config = dict(
    dataset='photos of arthropod specimens (BIOSCAN-5M)',
    image_size=48,
    crop_scale_min=0.5,
    horizontal_flip=True,
    mask_ratio=0.75,
    norm='batchnorm',
    init='torch_default',
    learning_rate=0.0026,
    beta1=0.9,
    shampoo_beta=0.95,
    eps=1e-08,
    batch_size=128,
    warmup_steps=1480,
)
Rows from block 3, named by matrix and row number. Each number is 500 + 40 x the weight over its row's rms, rounded and kept within 0 to 999. All counts start at 0. Numbers have three digits each. After the name is the row's rms in percent of the matrix's.
# fc2: squeeze-excite expand (model.blocks.3.se.fc2.weight, 192x24), inputs 0-23
fc2.0 092:500472520467469512384517529475530509544488456506600505446542487503496497
fc2.1 096:441543475469473473421482533450569540469528446506440464467482500513525541
fc2.2 079:413509530523576472466499540552506454430436507519549473487507501481507454
fc2.3 078:513516599497545489466528543534477464517469465465486495470484533469439408
fc2.4 105:507571582454471471590506498485538453481523486523426472468499500470481476
fc2.5 074:515461458530539493447423485484490557432509560422521488467478491509485447
fc2.6 085:440496523506507491433486478484532459517547488454427430451439531553531500
fc2.7 125:472461502507517531501440464526559458504503448587497478472488562468491415
fc2.8 109:509542565448536527494510482456458521489511452510452466414500539433465548
fc2.9 084:470453521466497483514474551521448579538521515504501434554436503451434513
fc2.10 091:489441534424504472479557460581555515501478528528410506481477475495509513
fc2.11 117:476504426503460502501548484441490554482502496516452559477563483583477445
fc2.12 073:547450483482566494468470548512535457528489503484482503479401543574545497
fc2.13 064:458524542433417463491508514566466474543488459561539497486516523481443462
fc2.14 134:484496504521528524414505432465488560509485500509427479443569531458534534
fc2.15 067:471450540486533486495361500511531557515500450501474497562478491497480500
fc2.16 097:539510474495422479501540453493459423541568455532501514551533458452487517
fc2.17 132:500500492477545550499527469518497597540523457461517510550513441424446533
fc2.18 109:447481487447493558534549440447535514538497446407500503514542511522516537
fc2.19 115:473452545387516481503477547525523480461541520530460444518501523450481552
fc2.20 072:469428437551526510501539450526578496489501437495496574463483466472489468
fc2.21 093:386492501514501534562495472472522533452514430525484511567515461533518530
fc2.22 081:519467520549507464476475571527463521479445481450458470505429457527477582
fc2.23 104:410492472454530482481472496453544613453506507521473472505498504505445470
fc2.24 132:541446445462541468499475577471475447524422500547496534469477506483541546
fc2.25 109:462539492428555504455470529446454514512515471486500468458430573501558521
fc2.26 098:481470443472499458483478448529434479418465564450532552500510481533521545
fc2.27 134:545476397475547501491489507509486499485462502516526584477499516491531398
fc2.28 089:564502551484442462474439491452484405483542453509534506477532505524488447
fc2.29 113:452503471484517494508540502555495536446555525552482394493479504467508421
fc2.30 077:457452546496488470455478476513473484437456462522497526456430457497410462
fc2.31 109:496424464464527472493486483567503510435494574560502473549478470438491461
fc2.32 078:414524492474541471556474485449457461474545459497523501477562496523415516
fc2.33 077:477424462502543448491516495512501499389527491438494451480466475439482500
fc2.34 079:507436497440573473499483477552493569491465483556456541460526427501516505
fc2.35 119:486483455446471555514480459503395424542484466509494529475532534529539527
fc2.36 065:571415528498532486488419460497513497476489519534418522521527512498537560
fc2.37 080:503472559429476493476492446487554478482518488468437466503495591444448515
fc2.38 094:475521581535527496483462486573558491458493460573484489437452465466502518
fc2.39 084:481549516459470472484489457555528497485490512514614484569531498452445467
fc2.40 069:538523497532483530365472453471498446491493474506519435452531508483502503
fc2.41 123:449423496456410480538545486504518481457561479471487474539492474464542545
fc2.42 158:524564519462498547473477500503531615536505479436451490450492457498465498
fc2.43 076:499487495530427473549485528492473481462476510488561499521410522599494457
fc2.44 121:473496476480530462524444497491509500592493519455527419476488571441447499
fc2.45 115:477451497444469527411461545523527505510514474487568509554548542500446454
fc2.46 089:488495477534506512561459522541545448513539497462490456547618480476457493
fc2.47 106:459527493438524577525428501504510458498459465565512481546480473582489516
fc2.48 077:475477423455521504514511442449613498459526499529492451513489493481460541
fc2.49 104:500532551430502484486527471530486550474448508534483441527544488505564405
fc2.50 093:460473424429461535503478490447579477538527524520500460471516575482501475
fc2.51 066:508443481506454513443467477531489446563440444456500471516465509463431449
fc2.52 105:523440499452571481496461562478506428477464538459509447479556525444515494
fc2.53 160:544466431471493479489439519469463523500418508523467556499490490586552480
fc2.54 092:388465486470478475492541462497441492448524483506448520461475574531519513
fc2.55 079:464422429460551517478506481491549469511521412485462470486501530449502550
fc2.56 079:553546503445489501491432479463522486490470494504423451452528455525412481
fc2.57 069:513471451495459524501502540528523511570528455466440517504420529516491403
fc2.58 109:544501512559547503532512458481559504460480524525446540458392515487452513
fc2.59 145:487480429495479475515592492522512549531474436475521551476406506488528489
fc2.60 103:482558458507489532487549566477519534516485421521469572477538471563493448
fc2.61 085:488514468449569539516480530507578500386518504475475496484451473497467461
fc2.62 096:499402531444509434527486566500539515457487477500515504489549530499580526
fc2.63 074:493558535463444571487441472478537475501493484553522538536481523491431428
fc2.64 093:443523463485535498475524480526503551460443549519501398546503526497522426
fc2.65 070:467421550491476441526447482472509538532463505431487495422516460474459523
fc2.66 160:479489466534499422506531506574504542451552444514509400536503507531522495
fc2.67 105:521486482512519516491428444564491477620517551492531477481509469529501451
fc2.68 091:416445471480483513540463501569505487540493470498454474503490591481488434
fc2.69 118:505496483551578465533509482546522485449520458449493498500592530546433479
fc2.70 133:503556585444536472457520520515471483439454451546498452464512522554463496
fc2.71 090:484399496423467452485445497506545522544474495461474525458480510495481569
fc2.72 077:539481484456495521481448467489461433507463479563459574557453463478447474
fc2.73 088:502504544475496625569484513448484481531519434546502500515456512478508467
fc2.74 127:534586560458538467515513542450507489438470472555460462460490543457487512
fc2.75 119:480444443461541469484433468523490562495522568547515438526495432491482509
fc2.76 109:533476489488530484506410485484477504507509565508548573422464477549560508
fc2.77 105:475444544470527525519535481520508445528619523464538489509492512474428482
fc2.78 108:479489495445563590484472391520473473483509489516543491494558501474474522
fc2.79 108:537481435425523475450461515535482568499484464536485571486490452562500523
fc2.80 076:461500522431503500511550577556479492499493508503524520520423437461527425
fc2.81 073:432461385534462533539481519545445525512474506434509500485505465515494521
fc2.82 078:552431503472526495482518436599507504423517508538503502520474463463461458
fc2.83 104:495511482525488474431539518528461450457454518558534583480440471480523442
fc2.84 063:484440512465531444520509546490470518481557440531514438479525571499540426
fc2.85 080:451582457503458508453480493495538461461524462543458438507514531531465425
fc2.86 081:567498499515471494529544567566528491514479456501518542457523480496398450
fc2.87 074:470525488489483518526454527490515429500476426505492457485466418455450420
fc2.88 071:404471527496511438553498489452488427488521507450427494541451512501491486
fc2.89 106:480494595457478524515561466504524497500522489453501399464451550492470504
fc2.90 110:463465518464519459485511491562473532467501535603458452553501451501446471
fc2.91 096:528503506462442506515599528472521487485546441565461488452539498473504435
fc2.92 077:455463513474525543469432471514427469415543532479441511554511511468479511
fc2.93 084:554518557519521514473451534512558460558451474494548544470467516534424460
fc2.94 076:463497474519550469484550474496482515512495373503400503471528510518504484
fc2.95 070:451486469399476484507459569512420483537546489534494460478493503488443484
fc2.96 085:467507484453549476587426456419502480532475466485466541494483555496501524
fc2.97 102:533515492461442495511465446510511448513509440419545561510442479546537535
fc2.98 080:442494441424522542484410542517472490475504462490434528500498501477468442
fc2.99 100:447443452502493462432454487500467477498410468479458553476530492539550515
fc2.100 155:461520588422424505507524502510503454532515530502450454466479497508446552
fc2.101 110:410548541508459511541514483494502529484546403551485451551487475468501502
fc2.102 103:567509552468540459556441490468522523527440490544490553517553489520452447
fc2.103 083:439447562455444471529500476472535486446494567512482488513525477480413462
fc2.104 091:503495545450537468522457601571506443512473475492522468524570513518536483
fc2.105 089:484513486457502556522495486486459446470522469569448536557468454561431462
fc2.106 081:555455522422492480492433498533512498460536518431448507508524496473560432
fc2.107 081:531501508440449522514503533486579513508457484428450507450484574524437496
fc2.108 076:445546480482448476571444528424477476498517479474451501478412466493510510
fc2.109 077:488481461478582546439489472529495526425537454536446457486522448537476477
fc2.110 124:524576552505468498485505532557507486470553490557496521496468504530422411
fc2.111 070:473495576429508507476526523487507504400526491519503465490392506502480512
fc2.112 110:499445588446435441479482479493526510507557477512545453479570519472490509
fc2.113 125:527568485457492520472494485418481470536410503535450571470495484517530469
fc2.114 127:549493487435508588549481585536553517464492453523525504488492469458458485
fc2.115 100:466484532489523417504447585445522473480461518505515484474454539555522561
fc2.116 177:429455426445535554495507450473556487493454467472506489445497494545511550
fc2.117 176:411446462524542492519498548509503463492440503527482588552508483448538505
fc2.118 084:403539527508509480449540454443573529505494440467447491532503469485473506
fc2.119 095:545504518461489468501520546467603481412472555514553499509472507473470540
fc2.120 102:464465527518528473500441483472571497551479446478545445419465558482475491
fc2.121 089:520430430528473474537506466524484507579551503495469477444449551548464482
fc2.122 092:448479534458475440455536509445532476482455497510446523455478554583474535
fc2.123 079:452474526461470445548556470533502489510570497526445463491501495436489414
fc2.124 088:451507502547529535467487422463460533562509493502414525513518459574483486
fc2.125 080:483482510421520561529512507447468499479501497532469409485476505399487475
fc2.126 104:460505400494505535486469577483501470496479495538494554510452503590486460
fc2.127 091:488505504473460522509440496436620453522510477482491534462481555505451531
fc2.128 089:513491511452551501496450528561499586494501502471457525506548473413566486
fc2.129 117:604497455494539496471454497449490467465469508553441543491447477551501469
fc2.130 106:529453494482467483506436518597535515538560494516524480495421465450481459
fc2.131 095:542443407544547441529476493513532502466470467496497480473451533554536450
fc2.132 055:497466502512536498557544527416540464502449471423503489557472511459568507
fc2.133 081:411513453463540456449435502491488466447535455542457469507516506458543521
fc2.134 084:510475510475508477477501500525481545411514484591482410495479481481467426
fc2.135 091:505484466494472558511459539490525407570472495439454470497550543515448478
fc2.136 105:503476521440433506507485472461541431581508482475464537499480586493469466
fc2.137 079:463473434501504527467452521516433471454543481492418459498523488586515524
fc2.138 087:472493539436507591424525493459449502531513446555554486498493538482525491
fc2.139 120:468493518586463498454529468501503454465475483512461532493433558554484422
fc2.140 100:448503525510463419497535476544467536482537482552527439544432452454488524
fc2.141 102:458459521503519480516499452408399501510524534520447534432475525511515493
fc2.142 097:451551490498487521444499532445498495419504420530543457517484569467530476
fc2.143 089:471496537433524485468467566495432485438580475492432483495512533551498497
fc2.144 081:454496467571518499495469567446498552491457536530466551468494414533505465
fc2.145 133:490489551488507560474536495493477449443440430518458531450538440440525508
fc2.146 082:487490544460514526485464538600563517527544436541473492527502475514445449
fc2.147 109:487488509501548525491504465468482444502470469566430442406554519551501509
fc2.148 077:528526531524491515404516510498528454511464498545401526432542528494466481
fc2.149 080:532442504493465531411511504539508508491479429495526482449599492490474454
fc2.150 074:445471478493469525435550466459513477561526519492588442503495534491508432
fc2.151 146:482553476420491423496514548468543512493558549462439552509488479456516496
fc2.152 112:523567514471478602452505548438488507508484473575494452503494543538477506
fc2.153 071:479449536524481474586540486452526502520447466433471545458507464559462474
fc2.154 111:467467444465531526438448534462477439476501521538433478440493537488556467
fc2.155 083:507434565496490470454427554487506516450451501511468499403493481494543510
fc2.156 106:456460520469522427508476493558515481563555461548501428513478495421503498
fc2.157 094:537435494528481427449508532430493523542436529493471515444523551490547525
fc2.158 093:503477449478479440504463470519535528569497489580500528570416542513485487
fc2.159 086:501464466543480514493471456575483485521439482473470517534493613534510446
fc2.160 138:501463418486486505522446503516490535577514472520507564473481540533559422
fc2.161 083:461441484516550591448545523471568478513485443473471470526460509524544502
fc2.162 139:507522506471491487659497483476485542500498467533443500498516500465482464
fc2.163 073:460445525509443572412494485471494524484488434532464415518489492488502511
fc2.164 099:488493515513491504508547431418450498464530531547390477460494503485532524
fc2.165 087:545441474442498462471500509471450521584481440515513426442487494484536526
fc2.166 066:458448524508524526516459438501433438504501517531443438444483565487525465
fc2.167 095:464433490465494475497552497513499533406526491455482515451579559474465526
fc2.168 108:554462478521489482533478496463434553615486495452509438468468501518478491
fc2.169 070:505472520464482455495517434535478489509562471550517449551579504418491466
fc2.170 111:511519513505464522495489517439532441455433488472447498476473591499559437
fc2.171 073:530470521430536500526532521521506494470569405505476488470572548504518443
fc2.172 118:492548521484475584359494480511481509519512516531514462472527502480464486
fc2.173 062:494526488492524462442507561454488469476481527443476551571434531526428470
fc2.174 085:544445529480536424502436441490534498483448501543472499433519537496536555
fc2.175 092:405494443452521546547532430461528471492499434509516493511539522556510497
fc2.176 084:421529535433498479519461523511551485476466462535506456486581520516557445
fc2.177 100:430466546552462523434575459463487471488546477480545465498488522465442507
fc2.178 088:460496549512486392492444528530514502488507519483484399532458552516500510
fc2.179 097:488474486433486460551494504466528439528458442476497467514513604438511512
fc2.180 204:465577538525525594486431499469452511516462444556472470473501513522484511
fc2.181 100:463439555446494471510506556511526492472497480448526533535430542572519556
fc2.182 092:518526503493508557476576492495462523531473435460499553473468389477503521
fc2.183 144:463510479515466459502442596519457528537598499529485519471478495457482457
fc2.184 115:436481543468543432494501512501499582485436558522464477509458505466438469
fc2.185 058:524569562467557501467452536481519453508577492533442472465536520477484452
fc2.186 116:479487514491504483521462505496597475514472481510549529505501568392470443
fc2.187 103:499460524432506460415445538524470542513444495527450488509500475537441554
fc2.188 058:448492470498545532461436521490570510481510471466562507579450465499442530
fc2.189 084:506423504511545468480491538501487482531490496491387509515442466559459445
fc2.190 099:551495562525486435494476482548564517486492494564493466513425428508492451
fc2.191 119:457465560484499453518474482478495472570482523449521453490447577484432543