From a checkpoint of a small masked image model: activation relu, 97500 training examples.
Rows from block 3, named by matrix and row number. Each number is 500 + 50 x the weight over its row's rms, rounded and kept within 0 to 999. All counts start at 0. Numbers have three digits each. After the name is the row's rms in percent of the matrix's.
# convs0: reduce pointwise conv (model.blocks.3.convs.0.weight, 192x192x1x1), inputs 0-63
convs0.0 099:439513432581576431488520519490461516620410559491487537459475552478509464522562423513468580521454471525384539454516583438553500567420461534505576577483526520558508506455545531465451559433484401
convs0.1 103:573544488606447475479488495489485506538478446447555451421445434457481529528525582503552466518498512530626653454526483519485471562475524512451553499581452576500526493422589483514430463496413550
convs0.2 096:465464391559608592472428502553479432524483508516497535385489503530539488537517401501507485517479493476486581548556451484520442461439491489484536535534431478485500374536451470492481405488555545
convs0.3 104:488450429521504529506505517464449498495550576492508508518484447499532457521529479612536480494537536473521516521514496446456466576362508510505524549515502478522495472484572600519515408528642554
convs0.4 102:433472433511500478477438566491424545516535447461542543514547454416426470498548438501498533506476492509393515523501314577521532510548452523518518478479522500510434486469480519541524509495461454
convs0.5 099:451470533602504479460534392473636525517535475474555508532542492452594506393449472481568485506480537511462392440645505516414437512492519512565478521502461544421423540432418558523468511511568553
convs0.6 096:508522499439573374631515521549491568537447468524513489555467496472541496493444551481540470486478549518468523563467425452440433560475490474580544468516489512572473449553466482509526557456476520
convs0.7 089:518475447506478534420450650521569510474498536504455481608575470522478453498441476451496525458438523459498448449416442556461549488484511504482490559610418463555532481518451490448421428547430574
convs0.8 112:446426414545496521447429534471505484456454566426551487514536382389463491626491553401497435451481565469455483397526477487468511533504492496416616505462486540497466601457570437511426509562520518
convs0.9 118:505541435467488436450477500449515468489507427490605483559473469418469540483515508586517524536566513501594567531494478442535662508550497542386553507498439453468510537434470442527535528571542446
convs0.10 116:481493475578491475551492493537485639505533436525455551517440495501537489469531489492490417516491554542512477437481425387467460569439446490485517496460429455488485489496543563468485594478384431
convs0.11 098:574530380463534495519566550526562591486485492415523518518511433486443520467442619485521519573500430567430472477477512513542453455440554537476459510456504455535548530548463426380404553424552446
convs0.12 098:443528436490481507498365505564504475463471526554455419514433477460498566443485485394450497423474482576421320384462404488513499597503526438474539524479499519483448506453483431388493539503442456
convs0.13 108:459500486469520440547499477422541480468384464524436567510536459368478465553500477589477456456554490491610544441407485411479508521525523578465553543482418545425513507525576534557460545537480488
convs0.14 100:460571458552557527446456528596447512514579529511458550442455528403567534467474385548521433461473540515479490549472493536564556493438477584504577526623484630443470471487475490496540597467536411
convs0.15 108:485510405538532538424491464495477452602526644573515513473522480473518522585470461532503448515544520505507571493472436394530461551421457488477515503457423478485483515493548419472493464460670515
convs0.16 097:490533442467554533492433572497515500495515492525464552532537459491496484488427464408528471465469516516498482628550389503540525489441592503505480488460558477621439511475517492504443543473520456
convs0.17 102:413419504439450526432535354487522453581437531517482439523500460493568436448450484526484528535543414600440506434509480511528591463629455495489426465516524507506501526513565499544425455490568560
convs0.18 106:536572488505512537500475492481479599585521522482502508482511405516607479523543485559461510467507536577506475528489446414482482399483463633425545599438464472513398518499553437432481441592395451
convs0.19 099:420467522457508473496551439380536442450440538491534529441548428583453479530495446524496518447446559491563459504440504515529510446488517389376421529508543490505453497473464473487481463517438458
convs0.20 098:499437553497500487501538430488543514544536488554448592529517475461470472478443425525482436564513422423474441398456610610474557519454592468386501407483625414592513520531485518516399434545564510
convs0.21 090:473410552496472476424565503491437486413489531426503575408477518514486464543494524499494473519505495468514545483598532455523507456543500527495453517481453508427487521494426497496487416386423496
convs0.22 095:509490472538440432517594605496493584550492451453481536538480464453534528459560504508629509493517461409491595479487488517471532511459493511410496378486478486546553529465527418509564488445446527
convs0.23 115:389490408514513490491475553450500488440471430457457527561456471435477459478412506540547459458462550448466597453445406466504508578461451594459456557556489485493503579470450569543494560521511481
convs0.24 101:354463543503440449543579532454512532580457411552507532445412468486561538454519463501486502503564520527463571517541487510507419457511473516568450485403484488451442558464577462539555542501545560
convs0.25 106:462465488528508411536483408589493564488549513491523471472364628443551467516419483612490495453488513556521521560649442528453516453435450549446450525530509510544403522569540502533480532444486510
convs0.26 095:472477563489504537448512461521493481454507509457521455504479490518512444518471430464495573488484546482523460496515447488529448462466465547448446498523482481498467503475518439431455500557515507
convs0.27 101:470529486517557520487497456503477541510529440509415575419409465450512496492521581492471498504506491537495428489488471527556479692448486570462498429476497534559529437526486555496443605536457476
convs0.28 105:410532411507581519436467511518510602583534416493531492458554474473523540408538486426565513512521507438449399463441494453452512581474527524458498516542491490487536535504469489464471468506473471
convs0.29 093:497483572376491486544515517510534502507574521477478587511490492513490507453488456471512472458476569509553494574423509565542490511489427488525479500479631559474433483462442462502419515525520507
convs0.30 098:561492583519552512374592508548520558442507549535516532528528425538564529532495366492488437506504466541490521471497549459482463465450463481421523435514507495494537504483517523529396416497353573
convs0.31 105:517500510462492477334554380521445499566518495490521563431460535514456494500468465517513533467562458488505427499502545469511473447525485487393452492470482505540446475524584518463532485507582554
convs0.32 099:348508444467410434519511528460619500605541542481502405468451547478469527537606447507538494493603447491399481513470493413519506551522505472550549492478577536504463419488496411434528565542545513
convs0.33 093:462507485546503559472452483553439520539523523473510531476590496573541455646509402427497509535399480525450511522543497550547489623413517506569490499476455469481370457529459488542552459508547568
convs0.34 100:559463517486592473476528568488538494424479462486387543497589560464643438496431513522535471473561470592482564450521403475576515418574431494502554435528533530492495455554485497521492502497426547
convs0.35 095:509574486595463551438498450531463399483491518524454459575612477562556497535475529392427510441466489527495563440474501470501492667481559462484539554578440543441609505472441541493414516474471524
convs0.36 109:496516555514527503533468502481450476451465505511531480515493446526550454545435530245557485486588581557399527534519531529537506587550459579503547531471530487527419626529554432499506416556511495
convs0.37 102:380503591521481467453550485486421384487478519533433498514498480479523444552589460424548453509512434470483459518461491482573476515450465525406600527516502526513692609421578574438475526556549494
convs0.38 099:521497505587524522428531520532457477454442396570539543610469541538570475427456521335526529409573492534439467552451545436550607494456473512483510498484449631464562564430474452468471550520531530
convs0.39 095:502572446475444489403414408535481597526605521492555501462466505442477418469492454527525388542535514596433427513416419480523561484424463506514540523517609558508471544488522398467442454575415496
convs0.40 104:507439537622508462461532536483459466562457478523464527567489503479506515458586541575530437557496500481660466467589486519550378496467469469508508532566473484480561614564583593452451500594536575
convs0.41 104:489638480474609518475527498492412450502497448486439496516495533437488513479528608620465519505409513477584499546522455474476438470635542497458603477495477533498520456448472490483470592580499526
convs0.42 089:434517507499570516519541434471461462537515623524471616528436521475558424450495516472463498527460519505461470542457527499520535526599562539409428602435491509537568500418437565553524505488463490
convs0.43 094:525597484436509432507542548517488502457503526499422557461569532661565465530499528584539463522544524457397484462459552440527532451625527547517600509468461574505467446515382620486492466528558463
convs0.44 112:534491516609583512498502510503433503391547707507443508535531470595508465421589460468467473503544472521429521496563452515467516542499474547480543495486526462480454445522467572410531635459517525
convs0.45 088:493494530495504570434511436539533549532458512461551481509486555525529545484475411440454471472444495593514516524623403446474551451508431541457493525544503476490454547494477493494527501417493410
convs0.46 085:487493602545646531524459579523533528509446535528539569437531532506524421469497416640494547429520547441509414405505537464449504444507475510512524453437440524552448526441413484605509502512485513
convs0.47 110:383434544429473463492495546483477459510516441515402476483461503537544548515513466437566454452496497499458422513468501526584557519439489562474556483473518453525698494576440429490424515461488499
convs0.48 106:518618536524476560469480456570395453513473520520444448532584585515490541452482516317463490519555463461572439496496538474464450616521434522582497526475478462601626455499420527530551465541516516
convs0.49 088:571566466411529564502480536458497479485504538516411472488517442425565548445459544453535578472503418442634489561452603488457524424462586446535518519554556489524526450599573427485608467470576535
convs0.50 094:521549530493492509395435317504521470487565510511471477473514502470614574524544464446537454483473567481577508578555473470469507442536500534547497575478544493499548445537535447524517482497474449
convs0.51 099:500567548566526484564457569482478583480413423547485563532444554432533463483582523495523479520527509519442453402371462501444520543504445539556439529522470511495415509494511438535497447506420559
convs0.52 095:546502461568492469491544548541436589529527504546473431534463446591469577467559538437517530478521423481552421559518489515478534592416522483393467475527512453470494645611531518500492536418464538
convs0.53 091:527487535468438525536478558487514480497506505509465552565470589534470633574483506436509603558579549538448520547509546487463510614507554534557455465464514565545499588411516487512504459460462501
convs0.54 100:560440464512546537614552532517466450450500451451493440579512462474547533501582614528512580518431491547484503634488459546524498499429593512547441460450494425496501540522514525476516544498551544
convs0.55 106:530490514532505483505418603576544524475464453574567523536522469450467454466476510538524527485447461548476560472505538410545476479557522501468451449606566463546607477531409457560603506468540549
convs0.56 099:483476538535534559453463471543585383511532457505536456509682450533473527475451486479526571520493446499479521507467565561495551521488529501401402445481493552541503456537483485463542455486493510
convs0.57 091:491510542432532462410567486533459507420503522489535451411424471492562509462575570445484508475500473482491577457551458503492448431449570480501425411569519489519413552483465534471487464471507500
convs0.58 105:509560488504563536582448554579528554494486486506473506505440556537451503484481545591492446521483528452460556565531534615387560585512531439477448462527485480511572540492440405500606594476504498
convs0.59 091:492436531474476499534442459518559503477517520507494461474457503535572457383536521531462409493481494498509507420532517482504548581543450396455493448430573446466441469522569532472463442422614538
convs0.60 095:458488505493545570460535588489539577574542515491463480484480472525566564452509438461479530451561566513552575489518397483551553540435502546613443503493504404569472464505494519437541521485538489
convs0.61 099:532514510466612544579505592502501543448451479470469502463515479504512481487538526483520592560457468438532557454487496586428445626495494515636559490526511552515464461547607519527633520508478457
convs0.62 120:438522524469472500574408565550581551497431502524486527560413473419489553560523584526527488577408481505495457430545407543439432526547587515591484492506546561479561612509643491556544512477467526
convs0.63 095:484545534508481579388536422515501472446482518504520547514503541502522487546453591342394501509499576534420434477439548524497561460537550512477600471390485530503547512480382517457398496591510483
convs0.64 111:500570488476421498529474555509442480452501448469515579536499520640607542470457466413513466574527518614458570556553517501429525523619457493542482414534490455496577532557468551528446529501492460
convs0.65 103:494500468537521423607547504451554592532446491551507519462433436358465448467472541496465487438477495450517538486428506520508427416469459509497417434507555531428422457514440464528525530503579469
convs0.66 093:551514513504581524494464633505450477339480468506453510498552496446554543480514575626507433517533514464375470439430548522497484567589512591456551497418534554533437488416519456512521494471530489
convs0.67 107:434435480583407438443530492530524504538444429479539518467486405429501491516481505413470520448527528508527460549500538570517592552467439541471514496498496483498555476497441596452486503550529516
convs0.68 096:473510477511535481490496550476509500462555517517438533563518539499474494507537485528446495454594437547452532615381437512481520462364625500594464504514594481533418499471507416457485526510453472
convs0.69 091:432474574489471509457634521497495429499491483446489544526522470594447441576504496531499490478443469470477676522501431478485491464489596494486489530484418514552428535438555522484461504585540477
convs0.70 099:559502552530410428503419459419494569532489430490455534523527546436413448525515541558497457489529491506598516529519517536563544561622464477579513508472498526518487409541500481492461428399508463
convs0.71 098:540566436476482447487497498411508543455420560504543477549530508366501510445479563565517559524487510455530559451471489463492488589569524594436530549446485514454443503554452442440504462508572493
convs0.72 101:496489487519588481486480693546539456579486654506471545441536507577576433539396527550532489516528502489686488425477557561538548528532462457500475487527476455501476564499531554496526519465510498
convs0.73 091:410508461541413489521423528485561551465529510490479474447583479429538512477466467494499547507543489539404539593541465520478563473476555475487513525548506501450481492480457437534473419575410545
convs0.74 099:475530540512534526447489516556540557483515465528455469467480521421438506448642460563516503488467502486471438613514462491562644520520522498507434542476468551602461411524555509540539607540462503
convs0.75 102:581422459426607498491510515554511584497518539518437502481571584487494454365473672630550449476515518582591444474573449432443501567466536600472465550441468464523475549579535439516465509438509498
convs0.76 102:466526456583481426533453507504423513585569536539415470446484490522535449595417515505563474516498474513500463520462464454488454466485482557595466415559543518457481500557451585497633442542552497
convs0.77 093:490538557447669532493537697498414515449532452511603496431551451584458453454456550672483546461484547462400497446467485468513481500473500475498508560460488567506401437540504443597412478507456556
convs0.78 101:483487469501498480426584504466441501590542456488470508491487476494542484477566528489528486457461546461521623506593506553503488450455570587455541544474470483521565567474642499541442507405433530
convs0.79 100:460485459504527585553526524492484486463457487494516551467365410323419521514511528513545465496461580483515490446485570526481428436464456542594449507538461510528447506493508416491642568434534582
convs0.80 091:478485487469532526435563505525523489536531514540460455499449529500467448512458436482500593454557506521545431374537523436530555460465456539462473499470543495401453502493584484522562438532568499
convs0.187 096:507475490499450564536493456603553605480559551497517523411509478430505494529455465448490541505548533455558463425471497503592537462535491538606510447451501496509567499516562413553567472445507520
convs0.188 093:527477486628479431444547601509528504497477493505489537481494468515556490538542506466608492503536487428475391511498507475512497480432485600533525499480551537496439429436463436516495582413441459
convs0.189 102:502499536453496426497649475474490500473576523495476499492450523477554507547480490528457575545481423468531499538597499470559521475480615452378448396551447571552543524502562506562405513489523588
convs0.190 099:538547516429433450435580422481514384538511575400598481480560428497455504516570466502496501533541366451536548527469512454474505473427480454603528493491530451513519482518375477475411553504410567
convs0.191 094:499463510477411460464606459478452488514536547512440540494473485477487481417442401559537494413547498483510486461460569459514443460556561474472484487469508501541564482499393497563545357517662556